Rows from block 3, named by matrix and row number. Each number is 128 + 24 x the weight over its row's rms, rounded and kept within 0 to 255. All counts start at 0. After the name is the row's rms in percent of the matrix's.
# ada: adaLN modulation (shift, scale and gate of each sublayer stacked) (model.blocks.3.ada.weight, 2304x256), inputs 128-255
ada.195 044 [129 108 115 158 138  98 127 126 135 153 126 120 146  95 124 124 118 138 157 134 111 178 135 127 139 109 142 121 187 137 129 128 145 183 118 115 152 153  96 168 113 157 162 148 149 100 139 136 130 119 149 127 129 123 122 107 131 124 100 137 147 174 110 107 128 149 139  92 157 142 118 100 115 127 159  94 102 123 154 124 129 104 185  93 168 125 175 132  89 127 123 106 193 151 153 165 100 105 132 190  97 128  95 129 170 133 114 133 118 138 103 179 133 141 146 119 137 171 109 123 104 134 134 137 133 132  87 159]
ada.196 062 [145 123 136 117 127 116  91 135 123 134 125  85 154 143 140 118 153 159 102 127 135 106 110 131 141 130 144 160 115 114 143 111 122 146 135 132 172 110 124  69 139 129  39 148 108 142 110 129 127 126 125 151 119 125 123 150  78 122  69 121 118 170 154 116  83 100 117 137 115 136 125 130 144 140 124 138 148 127 113 104 121 152  92 143 120 130 167 137 192 116  99 133 112 135 100 150 141 155 132 192 157 157 125  97  66 121 144 105 130 130 130 161 121 132 121 123 157 122 135 124 156 120 189 114 121 123 176 123]
ada.197 060 [143 127  85 129 132 136 101 126 127 134 125 115 138 102 125 119 135 159 113 133 124 220 129 128 149 143  98 111 170 137 191  76 141 143 114 140 129 141 131  70 138 143 139  79  99 117  53 131 126 132 127 115 112 134 107  86 119 160 121 131 121 154 127 120 147 156 130 105 131 127 132 120 132 131 141 136 128 131 141 147 132 140 175 121 175 122 172 109 147 108 162 131 148 154  93  93 143 114 135 166 131 110 133 139 170 141 136 132 125 154 114 180 146 131 111 142  99 141 112 108 150 121 140 140 146 127 116 190]
ada.198 056 [119 104 115 137 117 126 133 123  94 136 112 125 173 130 163 105 118  91 123 118 134 129 135 124 155 132 157 158 122 130 163 128 124 129 112 112  78 123 114 174  93 115 106 159 125 134 152 106 115 152 149 123 117 136 149 139 128 137 158 109 144  89 137 103 117 102 128 130 120 135 123 114  84 154 118 154 130 110 128  94 131 117 117 135  56 131 106 143 195 106 119 148 127 124 130 180 179 164 120 150 135 156 153 124 112 105  96 122 118 127 137 138 140 125 150 112 154 140 117 141 126 120 160 109  98 142 209  71]
ada.199 049 [111 113 133 121 100 107  66 147 123 143 116 112 156 147 145 111 138  80 129 102 129 152 139 104 113 112 182 171 127 128 202 135 129 127 124 123 147 118  99 129  53 139 104 171 144 154 103 123 116 120 152 119 135 132 127 113  60 151  30 118 142 167 117 128 117  72 133 139 124 121 133 102 137 116 117 145 127 142 101 124 137 125  99 160 116 149 155 187 179 118  70 127 151 143 147 151 113 136 144 113 142 114 166 119  96 124 110 137 127 120 128 154 133 131 118 149 128 120 118 143 123 147 136 102 147 133 152 132]
ada.200 084 [131 137 137 126 131 126 107 124 203 123 132  78 115 128 118 120 140 153 143 121 110 179 146 104 132 141 124 102 183 117  98 127 148 139 133 133 168 139 138 170 101 131 189 108 118 130  79 147 131 145 122 128 128 139 141  95 102 148  77 124 114  74 133 131 120 149 134 124 141 124 137 151 128 144 128 113 143 130 130 141 131 217 116 126 118 127  82 132  90 116 141 121 137 118 116  96  89 130 133 111 118 133 108 152 102 124 125 130 120 143 120 106 123 118 127 143 117 108 125 119 144 117 114 127 184 105  71 142]
ada.201 049 [143 128 105 127 129 132 122 100  96 114 138 160 118 148 121 140 121 161  86 112 132  49 125 179 132  93 108 154  89 125 100 109 109 129 137 142 155 106 125 100 210 118  91 143  99 147 180 128 128 120 101 139 138 121 117 180 172 115 171 123 105 136 135 134 118 150 139 135  94 127 132 130 154 128 123 128 123 123 101 106 101 166 102 116 123 129 144  99 115 162  68 140  99 140  98 116 160 123 122 185 157 126 154  96  98 136 102  90 128 135 132 100 108 117 120 132 116 136 148 126 133 114 166 130 101 115 148 120]
ada.202 060 [ 93 109 129 111 117 109 186 140 102 154 132 148 102 136 157 129 139 159 170 110 153 144 126 141 136 140 146 125 116 145 163 157 137 153 141 114  53 138  87 126 113 115 150 150 153 128 174 106 117 122 176 118 121 111 117 114 150 131 175 140 162 145 103 114 136 146 123 126 142 107 122 105 164 123 142 152 132 134 119 121 143  19 128 141 141 148 177 124 129 121 141 125 126 134 180 166 149 137 125 131 117 123 161 125 184 152 148 131 118 104 123 146 145 129 117 135 135 162 113 123 100 147  85 119 137 135 165 121]
ada.203 057 [ 98 132 107 112 130 137 146 108 126 122 117 117 131 135 128 120 119  88 154 137 130 130 199  97 129 136 131 134 142 122 159 120 126 131 135 101 132 113 150 182  83 117 177 136 113 140  98 124 114 138 146 122 118 124 141 136 124 184 185 120 122  63 107 132 121 110 123 137 122 137 137 122  98 134 110 139 131 119 131 125 118 145 114 128  68 110  65 178 143 127 177 135 115  93 131 150 132 146 119  90  96 145 114 139 120 114  99 121 135 125 130 117 138 126 142 124 140 116 130 124 131 125 109 121 114 114 145 118]
ada.204 038 [157 135 113 140 125 118 111 119 168 142 112 115 119 161 133 118 115 176 128 130 161 151 153 150  98 139 112 132 177 126 171 119 126 130 116 130 132 139 131 116 101 104 154  83 127 145  62 119 123 140  96 143 115 123 117  92 134 150 109 108 148  80 138 122 104 158 139 125 123 145 127 135 135 137 136 123 122 146 120 111 140 227 127 133  77 120  74 122 129 152 136 122  94 159  97 129 111 149 129  47 141 145 138 138  91 105 123 127 129 136 137  99 117 144 121 130 147 141 106 126 157 147 147 118 134 131 138 153]
ada.205 061 [141 128  81 134 133 114  93 127 163 132 134  78 133 133 125 132 127 165 128 136 131 137 139 124 137 112 137 141 177 112 171 108 130 127 131 146 182 115 136  82 123 123 114 130  98 139  48 141 136 140 121 145 132 119 105 106  83 159  76 146 114 112 142 124 109  79 139 143 133 119 131 113 110 115 117 130 111 135 132 117 125 214 106 120  83 124  98 144 178 128  77 130 136 146 104 135  92 120 132 114 155 128 116 114  63 110  92 119 135 125 119 150 111 125 131 134 134 114 143 136 122 138 187 138 137 126 135 143]
ada.206 062 [111 134 146 115 122 125 127 125 161 136 120  94 118 109 125 125 126 105 155 130 134 173 184  94 134 157 111 105 186 143 128 106 141 152 127 113 169 133 142 171  74 127 242 107 114 132  70 118 131 131 132 120 130 125 141  99 104 172 146 141 134  92 102 127 125 126 144 126 137 124 120 128 138 128 132 136 107 136 138 132 127 152 126 131 134 131 112 153 111 116 181 132 122 120 117 120  91 128 120 146 104 126  92 151 152 135 144 130 123 130 145 134 132 127 116 126 127 129 120 137 150 144 108 135 177 122 117 151]
ada.207 043 [121 109 119 144 103 138  66 133 127 153 115 138 177 139 155 108 127  92  93 118 147 126 156 117 129 132 143 158 127 156 144 109 107 124 121 113 215 138 133 117  88 113  95 123 130 134  75 119 130 126 126 131 118 135 133 155  63 148  70 112 146 127 116 106 108  95 131 143 124 150 124 126 123 152 119 147 126 134  94 108 134 215 139 136 114 129 104 161 176 128 100 134 131 139 101 146 170 151 124 180 172 139 136 111  86 133 114 112 135 139 150 136 142 123 107 128 152 130 122 155 163 131 166 102 150 126 162 107]
ada.208 046 [116 103 126 138 122 121 134 145 118 111 116 115 202 114 136 110 147  92 133 101 123 107 121 147 110  81 175 155  93 139 102 162 145 139 124 122 153 121 109 112 140 165 124 172 159 128 189 107 129 115 139 108 117 119 118 164  94 124  66 110 149 142 132 117 133 112 138 108 152 138 138 105 122 142 155 146 136 146 123 112 134 125 150 156 160 164 129 134 145 167  86 121 193 144 154 150 143 143 129  95 149 142 123 102 151 130 104 162  92 139 147 176 146 143 131 138 171 121 119 139 139 126 153 118 124 141 137  62]
ada.209 052 [141 135 125 129 116 129 103 126 126 139 129 102 128 139 149 128 141 124 117 133 122 141 126 112 103 124 124 117  83 121 115 127 135 114 115 143 198 135 142 104  78 127  88 105 165 131  78 143 130 115 104 130 118 141 121 120  93 117  58 134 126 152 127 122 127 118 107 127 128 126 129 157 108 133 124 116 131 112 134 145 126 175 167 130 167 126  97 152  89 124 151 137 130 120  91  76 116 125 130 167 121 117 112 138 118 138 127 118 126 148 132 102 127 116 116 118 121 101 126 131 151 119  95 127 144 127  45 135]
ada.210 045 [149 116 149 140 139 109 138  78 158 123 155 111  91 109 122 132 115 136 151 142 126 170 128 178 103 124 108 117 121 116 172 122 135 140 123 127 102 125 148 123 112 119 150  99 164 112 100 132 128 137 107 139 150 117 124 110 175 141 167 143 129  97 122 142 118 162 127 102 142 127 129 139 106 119 148  89 105 115 157 129 126 187 157  53 104 125  80 101  77 163 140 123 140 126 121 159  70 104 133  75  86 127  61 137 149 123 136 128 135 125 128 105 110 123 156 127 134 150 145 129 113 120 136 155 148 142  73 162]
ada.211 058 [108 128 127 128 121 105 126 144 117 147 115 140 128 141 127 115 131 101 138  94 116  98 110 138 128 107 146 122 162 134  84 143 146 165 122 118  96 140  92 155 142 151 168 151 115 120 199 110 112 120 164 119 116 131 139 118 125 106 110 126 152 184 122 124 131 160 136 107 132 106 141  97 173 114 142 127 152 148 122 128 139  44 119 154 166 143 202 124 116 124 135 124 160 134 157 149 150 122 134 141 103 128 156 130 158 135 115 163 129 106 131 149 150 141 114 145 110 141 102 115 132 136 118 115 106 126 134 125]
ada.212 050 [128  89 140 136 127 128 109 134 110 127 129  84 191 124 148 125 116  93 112 113 139 106 118 184 127 115 168 185 108 140 152 132 123 103 136 125 112 123 136 152 112 135  67 145 156 121 105 118 135 130 122 133 122 128 137 186 100 134 121 111 128  89 137 122 121  81 126 124 122 146 126 152  98 129 118 157 130 121 107 109 120 183 142 151  60 128  90 125 195 157 102 129 124 122 112 150 165 137 111  76 139 153 117 102  83 127 106 121 134 140 135 127 125 133 130 115 134 111 133 134 154 119 164 131 136 139 218  80]
ada.213 057 [ 89  92 157 129 102 124 133 148 104 149 113 122 153 139 141 115 120  61 117 104 143 110 152 155 115 122 157 152 140 145 131 131 121  89 124 114 128 110 112 158 115 132 151 138 138 136 164  95 129 119 147 125 111 118 144 166 138 152 161 129 146  97 120  89 101 123 135 135 143 115 129 107 142 145 128 166 138 148 100  91 115 126  97 170 105 154 124 139 172 148 117 140 127 150 128 160 188 171 117 119 157 145 160 117 133 131 114 137 130 104 129 112 160 134 113 112 165 139 110 143 158 127 153 114 140 159 232  54]
ada.214 051 [123 139 140 128 143 105 135 130 130 134 123 138  97 123 116 141 135 149 155 135 137 150 110  95 119 148 120  89 119 138 105 113 123 157 128 116 156 132 120 107 124 139 140 124 142 124 154 123 118 116 141 130 123 117 121  91 123 101 103 131 142 178 114 133 147 146 140 117 132 122 126 116 144 110 146  99 135 135 118 146 154  98 154  92 196 125 164 149  71 116 151 126 137 125 130 105  87 129 121 222  95 111 100 138 175 143 164 142 127 137 122 158 143 127 115 136 106 145 122 112 115 129  73 127 129 127  37 182]
ada.215 048 [147 173 121 138 135 166 134 120 141  88 137 176 124 124  90 123 114 163 109 134 106 141 146  74 126 151  82  96 102 111 138 119 130 126 127 138 161 132 155  56 128 126 118 109 100 123  78 157 136 117  98 131 150 115 106 117 129 151 131 130 110 127 137 157 151 133 134 128 101 125 117 128 122 120 122 111  94 130 157 168 124 138 125 101 141 102 110 127 112 117 166 143 122 105 119  90 103  94 130 170 119 111 130 143 129 125 166 146 133 137 122 114 100 120 125 133  95 117 145 135 113 127 111 160 137 120  61 184]
ada.216 069 [162 175  71 153 129 142 136 116 141 107 111 160 114 134 109 130 119 189 117 137 120 144  81  76 158 118 105  80 117 103 103 131 133 149 132 140 129 123 139  85 171 123 119 121 128 129 150 143 132 128 102 134 126 129  96  76 110  88 109 123 109 167 142 158 124 128 130 135 109 131 128 131 109 126 116 117 109 128 130 151 128  76 102 134 170 128 166 118  76 100 127 127 129 107 148  92  96 121 137 175 132 119 134 130 126 122 134 129 133 125 125 144 106 126 139 130 126  91 151 126  91 128 115 137 101 105  59 146]
ada.217 050 [114 116 133 166 127 141 130 120 130 139 119 129 149 127 136 132 119  92 119 146 133  36 131 112 133 116 165 157 101 135  74 137 120 122 125 114 212 140 133 145 136 131  75 182 130 131 152 135 129 128 125 119 129 133 145 212 106 129 123 134 127 108 136 114 142 124 130 128 125 151 124 135 110 130 124 152 122 130 134 114 112 179 141 125 101 115  87 152 144 137  73 118 145  99 127 160 139 143 129 123 134 153 112 105  64 128 118 122 123 138 145 102 123 122 134 116 147 106 140 150 121 125 160 123  97 131 186  80]
ada.218 069 [113 123 153 133 123 127 117 129 138 117 135 103 124 135 117 111 121  81 147 123 134 135 178 139 102 133 121 153 135 128 185  90 130 111 118 130 136 139 130 151  81 125 147 116  99 124  77 120 125 135 121 124 127 126 143 138 148 180 150 132 125  56 126 120 141 133 132 114 134 125 122 129 147 139 138 136 129 134 142 122 134 226 132 126  78 124  56 138 159 148 125 128 118 147  84 131 121 117 131  54 121 128 133 134 118 120 117 139 130 134 132 107 128 136 129 139 118 146 112 123 161 128 126 127 140 134 142 145]
ada.219 045 [113 126 143 132 124 151 146 117 100 127  92 185 142  94  87 128  92  80  97 123 124  84 135  91 148 146 124 143 117 147 113 125 103 158 137  98 127 150 134 153 127 158 145 151  97 142 169 121 121 118 166 107 133 122 142 178 128 114 184 114 132 158 112 163 147 127 149 108 109 162 148  98 107 121 114 130 118 115 104 138 130  52 148  93 148 114 151 138 149 103 159 126 160 108 147 153 166 109 146 217 110 121 116 116 155 137 142 125 142 113 115 152 151 143 130 156 108 169 143 126  97 145 121 113 131 129 134 123]
ada.220 064 [134 129 101 121 124 146 122 144 104 126 131 111 143 135 133 120 128 160 103 128 121 100  79 112 148 121 144 148 116 126 105 139 124 130 143 149 149 122 119  71 168 128  55 158 127 141 162 132 136 115 125 126 125 126 111 153  93  88  60 128 118 189 141 113 126 117 121 147 112 123 132 132 141 120 107 144 152 127 109 143 124  67 122 163 163 118 179 125 166 115 104 138 120 128 137 111 148 143 123 215 133 142 149  99 115 133 134 124 133 113 144 169 127 121 113 134 111 101 140 130 131 124 134 125 102 133 148 121]
ada.221 063 [131 124 110 106 137 117 147 125 158 135 148  91 103 148 137 143 129 178 133 129 155 118 110 183 118 120 114 135 163 115 147 132 129 110 139 157  64 113 130 128 174 124 142 113 110 135 108 118 125 160 131 127 126 120 123 123 181 135 181 141 122  55 158 120 119 104 135 138 135 123 125 119 124 113 142 122 116 113 142 100 139 188 123 118  37 131  71  97 162 149 111 128 110 154 111 148 116 120 125  52 146 123 131 121  82 102  92 116 127 127 120  75 129 129 148 119 134 140 126 119 128 134 182 138 128 132 179 112]
ada.222 059 [147 155  74 143 133 153 134 115 133 109 138 184 123 116 114 134 117 118 135 144 110 124  97 147 123  91 113 106  58 109 128  99 133 102 133 130  71 123 153 100 198 117 120 126 128 127 166 142 139 147 101 128 141 156 119 110 186 109 185 137 119 112 147 126 129 127 130 132 120 122 135 135  94 113 123 118 103 126 149 146 129 154 109  94  92 128 111 107 104 141  77 137 122 122 120 110 106 117 121  29 126 122 125 146 112 116  81 115 137 126 121  73 100 112 171 121 115 107 140 129 114 112 151 146  84 122  74 157]
ada.223 043 [148 119  96 120 131 136 146 122  87 131 136 134 150 129 140 138 125  92 114 125 143  56 144 158 148  98 114 160 111 144  72 127 105 134 129 115 123 126 155 162 175 129 101 145 119 129 182 105 132 135 122 127 120 151 132 216 156  86 187 113 129 109 133 146 127 107 132 134 123 156 128 144  87 128 119 124 114 115 119 111 126 130 140 112  96 123 111 111 130 165 112 123 114 118 116 145 144 145 116 146 147 139  93 112 121 106  82 112 124 138 143 126 129 136 143 117 135 153 151 139 123 117 158 136 133 137 174  91]
ada.224 063 [141 145 127  96 139 126 136 113 134 132 136 105 111 109 130 170 120 138 127 138 134 116  97  95 167 139 121 100 111 115  45 123 129 109 154 151 150 113 157 119 161 131 120 133 118 124 156 137 141 135 131 124 141 139 133 123 112  97 132 147 121 155 131 152 132  81 114 130 136 113 147 136  90 102 125 109 117 103 130 148 117  79 118 110 171 131 135 131 116  96 154 137 130  86 127 100  99 106 125 235 106 109  96 134 131 122 153 108 130 116 126 170 121 110 140 121 115 109 163 119  97 125 123 152 127 121  68 135]
ada.225 067 [ 99 115 181 104 131 138 166 114 104 125 133 129 141 109 129 135 109 134 142 129 117 133 116 129 161 169 151 124  86 127  92 150 122 149 130 134 123 136 120 166 124 120 123 165 140 113 188 131 131 139 146 130 130 122 165 147 171 137 199 144 125  99 111 114 149 157 107 126 124 117 132 126 115 129 129 131 151  94 142 135 121  97 153 120 167 119 108 118 128 116 197 139 126 108 157 143 169 117 121 214  87 129 137 141 196 146 196 134 133 113 115 161 142 123 147 120 122 148 121 105  99 112  93 143 124 137 132  96]
ada.226 073 [138 109 130 145 128 135 153 143  92 125 133 142 115 131 118 128 137  78  87 137 129 119 124 198  89  97 117 147  95 143 162 116 118 126 119 146  48 148 114  91 157 129 137  99 165 113 151 123 124 112 121 127 121 129 109 148 175 106 172 143 129 140 141 121 154 144 145 122 137 137 131 101 145 119 137 115 105 155 141 141 131 111 171 134 111 110 137  55 140 186  79 134 145 168 126 120 130 128 114   9 167 124 133 113 134 131 112 146 136 123 130  70 126 137 113 132 106 152 111 138 109 136 148 136 133 150 147 154]
ada.227 046 [161 144  58 160 130 112 166 115 149 128 117  91 120 133 128 118 135 153 125 142 122 155  64 128 165 113 132  93  97 102 120 128 155 158 110 141  93 129 127  56 136 125  89 140 166 122 145 128 132 149 103 142 122 135 103 108 125  79 129 133 131 142 172 129 109 119 135 128 147 126 118 120  66 137 141  97 111 135 153 138 146 115 141 101  78 126 105  93 101 122  95 122 163 118 118 155  88 131 139 137 106 137 106 124  96  98 112 140 129 129 130 143  98 132 148 125 147 112 117 122  99 138 157 134  91 125 101 149]
ada.228 054 [126 163 116 115 141 127 124 132 159 108 152 136 107 140  97 129 139 110 149 128 114 119 152  33 136 130 130 126 104 126 127 131 117 167 148 132 186 124 124  84 101 130 134 164 103 141 149 142 119 106 135 137 147 114 115 117 104 128  77 138 115 174 122 139 148 146 141 152 106 108 133 106 143 114 129 112 131 138 130 161 136 108 119 102 162 104 129 180 113 116 147 139 143 116 160  99  66 122 117 168  88 123 140 122 135 119 154 145 127 119 115 162 124 124 129 135  96 129 126 119  95 130  99 136 123 123  13 165]
ada.229 239 [107 100 164 133 123 109 167 129 130 134 121 127 143 126 134 120 132 184 135 120 138  95 153 151  89 126 150 156 196 140 117 189 130 147 121 117 163 134 104 204 101 138 156 151 156 130 145 120 119 100 131 123 119  68 111 161 107 151  79 121 133 148 105 129 133 144 132 120 137 141 124 121 156 139 134 143 128 137 132 107 133  88 142 155 163 130 159 146 106 154 149 117 135 147 182 132 152 135 134 144 136 131 146  93 153 157 124 134 120 140 134 117 140 135 101 132 137 134 116 130 144 140 114 120 138 121 148 100]
ada.230 061 [ 97 106 128 125 126 143 109 118 102 148 112 100 152 124 156 122 130  66 108 144 140 134 154 104 132 131 161 140  56 144 132 100 119  89 125 130 187 122 144 104  82 101  89 140 148 131  99 125 134 131 127 132 112 149 149 163  76 166 128 125 130 107 122 106 127  87  98 141 122 111 129 144 113 130 113 162 145 113 115 114 106 172 124 145 106 102  90 182 179 114 106 156 104  97  86 120 150 158 105 150 147 146 117 133  83 138 128 120 129 126 154 119 144 114 123 117 150 112 143 138 148 107 133 129 125 147 185  87]
ada.231 049 [133 154 152 142 132 145 140 111 146 109 117 147 122 101 114 136 127  98 118 150  97 132 149  98 110 137 106  89  97 129  70 120 129 127 112 123 154 128 149 148  93 126 140  90 138 116  84 155 135 125  97 137 129 138 146 121 110 139 134 135 112 103 127 120 135 140 114 127 123 121 132 160 108 125 112 124 141 132 118 157 116 139 147 113 134 123  91 137  59 112 167 154 135  96 108  79 124 122 112 115 100 117 109 156 131 136 136 134 133 152 119  74 127 111 128 117 100  89 128 131 149 110  80 146 134 126  46 154]
ada.232 051 [124 119 105 103 129 138  95 134 144 124 139 142 121 135 124 143 110 122 105 128 141 137 164 129 129 133 117 145 152 123 196 102  92 111 139 124 120 118 137 111 150 121 133 122  84 151  58 121 125 148 142 122 136 129 120 123 127 162 148 129 124  83 133 134 108  89 134 152 116 133 141 102 134 102 121 156 104 124 109 110 131 178 101 130  54 127 111 139 196 129  95 138 109 153 120 148 134 146 133  84 177 134 140 123  86 111  96 109 130 107 113 117 133 128 118 139 128 144 145 143 117 142 173 114 175 141 194 125]
ada.233 054 [167 139  96 112 131 131 112 126 148 140 141 129 135 114 134 122 112 194 121 128 127 186 136 131 160 147  97 102 204 105 138 144 129 172 126 135 153 149 131 121 138 118 161 102 117 117  72 140 121 147 129 144 152 137 121  79 135 157 113 131 124 155 128 131 117 149 111 129 132 144 142 146  97 135 126 117 133  89 141 130 135 135 149 122 191 109 157  96 108 104 213 124 111 126 128 125 156 110 142 160 116 144 137 153 189 126 140  93 124 115 127 177 130 139 117 116 136 139 134 141 116 124 124 129 156 131 115 138]
ada.234 051 [ 89 117 116 103 135 125 136 129 139 131 132 150 132 138 131 139 137  88 151 134 151 118 133  95 115 127 176 152  62 133 171 141 112 103 150 118  98  97 130 132  73 115 107 172 147 144 142 120 134 130 156 128 130 146 132 140  75 137 120 131 120 103 121 133 111  77 122 157 122 111 127 125 116 113 123 140 144 121 106 117 123 121  96 113  80 138  82 192 164 120  97 140 120 109 154 152 111 134 114  29 136 125 121 129  76 137 106 123 132 111 127  79 132 123 147 126 149 128 155 140 114 121 130 128 114 133 130  85]
ada.235 038 [135 142 139 129 131 143 138 122 121 125 140 138 119 119  96 141 132 136 126 155 123 111 124  89 133 139 108 125 145 122  99 133 112 169 142 137 153 134 133 127 162 121 117 138 104 127 173 144 126 109 102 133 145 119 129 146 143  88 120 149 119 194 120 141 149 149 142 135 125 123 137 107 133 108 129  99  99 131 153 149 102  58 165 100 184  98 163 122 111 134 164 127 141 154 169 104  77 110 121 228 110 111 107 124 166 132 159 119 132 131 125 165 122 110 124 136 112 144 138 130  92 146 117 144 131 133  44 183]
ada.236 037 [127 150 132 128 136 132 147 119 152 136 133 112 116 129 126 124 124 124 146 129 118  59 107  66 144 136 143 126 108 126  65 153 129 211 134 146 198 139 120 106 118 146 108 181 125 122 175 154 142 108 152 136 138 127 124 169  78  79  65 122 137 176 134 161 145 135 128 133 100 140 119 128 146 106 130 129 119 113 154 158 121  86 125 139 155 108 151 136  97 131 140 123 133  93 174 100 104 129  94 183  96 123  88  97 102 128 159 146 123 118 126 146 110 134 120 133  80 119 132 128 108 136  98 150 124 114  84 139]
ada.237 064 [112 117 149 151 126 129  95 135  78 134 122 105 129 141 141 117 119  69 151 138 127  73  95 104 126 133 157 153  39 133 126 110 136 105 132 138 155 128 113  96 113 135  35 162 141 129 166 143 123 106 114 123 118 162 142 181 101  80 102 128 136 155 129 131 138 118 116 133 133 137 125 143 141 128 113 145 150 124 121 121 128 158 154 140 108 119 125 168 138 108  88 120 137 121  99 133 131 131 135 198 121 127 115 107  92 128 152 132 132 130 140 144 138 124 132 124 119 101 123 108 124 138 110 127  91 124 154  97]
ada.238 041 [127 163 122 108 130 125 153 132 180 125 143 126  95 139 118 110 145  98 141 130 115  63 132  41 125 112 109 124 128 142  73 162 112 165 127 107 197 155 141 109 124 118 150 146 103 143 154 120 121 106 113 125 131 110 119 169 101  97  89 126 132 168 126 135 135 153 122 128 123 135 109 130 150 121 127 130 117 138 135 157 133  94 113 112 139 118 129 172  79 125 145 126 112 100 190 118  84 130 120 170 108 146 120 111 113 119 138 137 116 124 133 113 119 122  98 128 108 125 119 120 137 124  85 126 162 133  63 151]
ada.239 051 [148 158 101 128 155 139 128 115 143 109 144 147 102 143 122 151 153 168 110 157 134 181 151  77 137 177  82  95 137 136 181  98 116 195 147 107  70 116 144  91 126 125 164  90 111 141  55 135 125 136 143 140 147 130 104  80 114 128 174 128 125 125 122 144 142 115 144 144  95 145 121 123 129 100 128 132 103 143 122 173 141  87 128  83 106 124 151 117 131 106 155 128 127  93 153 145  67 130 117  88 109 131  85 148 137 119 168 132 138 114 138 143 106 128 117 133 127 123 157 136  92 142 109 141 139 118 110 217]
ada.240 044 [146 145  57 144 132 133 143 111 108  97 113 140 109 175 139 126 123 122 139 121 121 138 133 126 135  92 121 126  75  98 164 134 140 102 130 129 110 109 139  67 119 108 115 130 143 155 117 125 124 136 119 136 139 139 104 109 158 130 154 113 140  99 135 142 105 102 132 146 108 122 134 149  96 129 101 131  95 110 123 122 128 169  82 132  80 158  82 129 127 145  86 128  87  94 134 137 115 146 143 101 135 149 143 129  87  99  86 122 123 112 136 104  93 110 150 105 145 100 145 148 107 116 133 119 109 125 119 118]
ada.241 048 [154 157 126 133 128 143  79 121 159 114 149 120  94 124 116 125 137 146 124 127 118 130 148  73 115 145  69 108 209 135 139  99 124 169 134 114 184 132 139 111 145 121 155  77  84 115  83 142 128 110  99 127 145 124 114  99 120 114  74 122 122 158 128 142 145 174 125 125 123 134 121 133 185 142 144 121 138 133 127 156 123 151 119 102 163 132 155 126  76 127 151 113 127 121 137 110  59 123 131 142 116 119 109 120 137 118 160 139 119 135 140 159 119 132  99 147 128 121 141 131 123 123  87 143 171 120  70 195]
ada.242 064 [111 132 137 128 122 120 109 124 144 127 108 137 102 139 117 114 125  80 155 131 121 189 171 106 122 143 115 104 152 136 185 107 134 147 115  98 122 155 122 141  62 125 213 100 123 129  73 115 115 138 167 113 123 137 138  75 117 168 153 124 145  95 112 144 146 136 139 115 134 127 124 116 132 125 134 140 107 127 152 133 139 165 114 127 104 138 103 143 110 116 140 114 123 116 133 151 119 119 140  57 120 139 126 163 138 126 128 134 123 121 140 120 124 137 118 125 124 151 119 140 127 140  98 115 175 134 142 149]
ada.243 062 [154 124 138 148 124 144 100 130  95 133 110 127 140 111 135 142 151 105  76 151 139  96 120 144 128 107 110 149 140 132  80 103 146  67 110 159 173 139 142 131 169 113  83 115 106 121 152 128 132 132  88 129 100 151 142 155 140 125 103 147 115 178 138 101 134 124 126 126 154 111 132 115 122 157 136 115 128 142 147 122 122 146 177 135 172 118 161 117 158 131 107 137 128 167  84 109 137 127 117 191 195 118 148 125 151 128 117 121 134 142 144 161 120 120 124 122 139 141 108 130 132 129 179 144  91 145 137 131]
ada.244 061 [110 123  90 127 131 115 121 148 134 124 126 120 158 141 141 117 144  74 135 117 122 146 144 116 141 114 165 149  95 126 174 115 139 112 128 113 113 101 129 113  79 124 109 164 114 144 117 124 126 144 141 139 124 141 127 132 103 151 123 123 136  78 133 111  96  73 125 143 137 131 115 124 104 150 126 150 134 144 116 108 135 158  86 138  54 145  78 164 187 115  82 134 121 122 111 152 133 150 136  83 150 148 132 132  73 107  82 130 115 131 133 112 123 136 144 128 163 115 122 135 154 125 167 116 127 126 153 103]
ada.245 066 [140 133 132 102 137 123 143 149 121 126 150 112 117 132 121 131 130 180 123 127 134  69 112 124 155 138 117 140 205 129  93 152 111 149 159 137 134 121 126 144 191 129 126 147  92 138 153 127 128 126 145 128 148 108 118 147 131  94 117 139 131 175 130 139 132 118 131 141 128 128 129 112 142 117 139 116 117 123 137 132 126  53 118 115 143 124 178 108 160 124 116 125 126 126 174 161 103 132 126 190 135 130 121 100 132 123 145 121 126 109 123 182 120 133 122 132 129 149 136 119  94 127 156 135 110 136 161 144]
ada.246 042 [124 144 109 152 142 157 127 119 129 104 109 154 146 150 112 137 130 154 105 151 128 107 163 145 138 140 116 113 117 126 129 119 123  93 133 123 141 147 149 107 162 109 108 132 107 123  96 151 128 149  79 133 124 132 128 141 144 173 177 131 115  59 133 124 122 114 145 136 109 142 131 140 128 131 105 139 123 155 137 134 118 192 114 149  64 107  82 141 167 131 115 118 109 115 108 105 144 106 143  57 152 139 164 141 101 133 125 127 142 126 131 108 106 129 118 121 126  76 126 135 125 149 153 133 101 112 192 131]
ada.247 057 [127 126 149 115 122 122 137 131 171 145 117  83 140 112 139 105 128 138 142 123 127 123 115  89 162 146 136 110 189 125  33 176 159 152 130 136 192 147 135 169 118 143 153 147 121 124 137 132 124 134 133 119 115 126 146 135  71 108  65 119 142 139 128 133 128 128 120 123 148 154 139 131 106 133 131 128 124 106 141 132 133 106 140 167 164 122 136 144 102 102 172 119 147  98 165 127 147 142 136 255 108 145 111 124 134 129 146 131 112 121 133 192 147 120 110 124 120 120 116 121 141 141 113 120 149 121 122  95]
ada.248 047 [119 156  97 142 116 150 157 118 146  96 128 167 111 126  89 114  95 102 123 120 121  75 151 121 133  93 101 135 133 127 116 111 117 108 146 111 104 126 138 134 166 127 164 128  58 138 150 118 103 130 123 113 129 120 123 159 182 155 206 119 119  76 137 149 148 154 148 118 121 138 126 112 124 125 111 145  97 147 133 136 138 156  94 145  56 126  91 131 139 138 128 117 103 128 119 128 153 121 140  51 115 137 184 127 122 112  66 130 128 118 127  92 114 121 128 150 101 133 121 123 146 139 129 114  98 117 130 138]
ada.249 089 [106  99 118 131 123  98 142 144  82 147 126 137 172 128 150 117 139 135 140 109 155  58 151 165 104 101 157 177 121 150 141 128 119 140 111 108 166 119 107 107 145 138  87 172 138 126 174 102 118 102 136 129 108  96 110 182 109 150 116 119 140 165 106 121 127 112 130 117 137 139 105 109 156 153 162 143 124 145 152  82 134 123 139 142 151 145 167 159 155 162 114 120 136 160 128 162 155 138 126 152 140 121 132  84 140 148 106 143 114 149 136 143 151 155 120 126 164 159 101 131 162 135 154 122 104 127 180  94]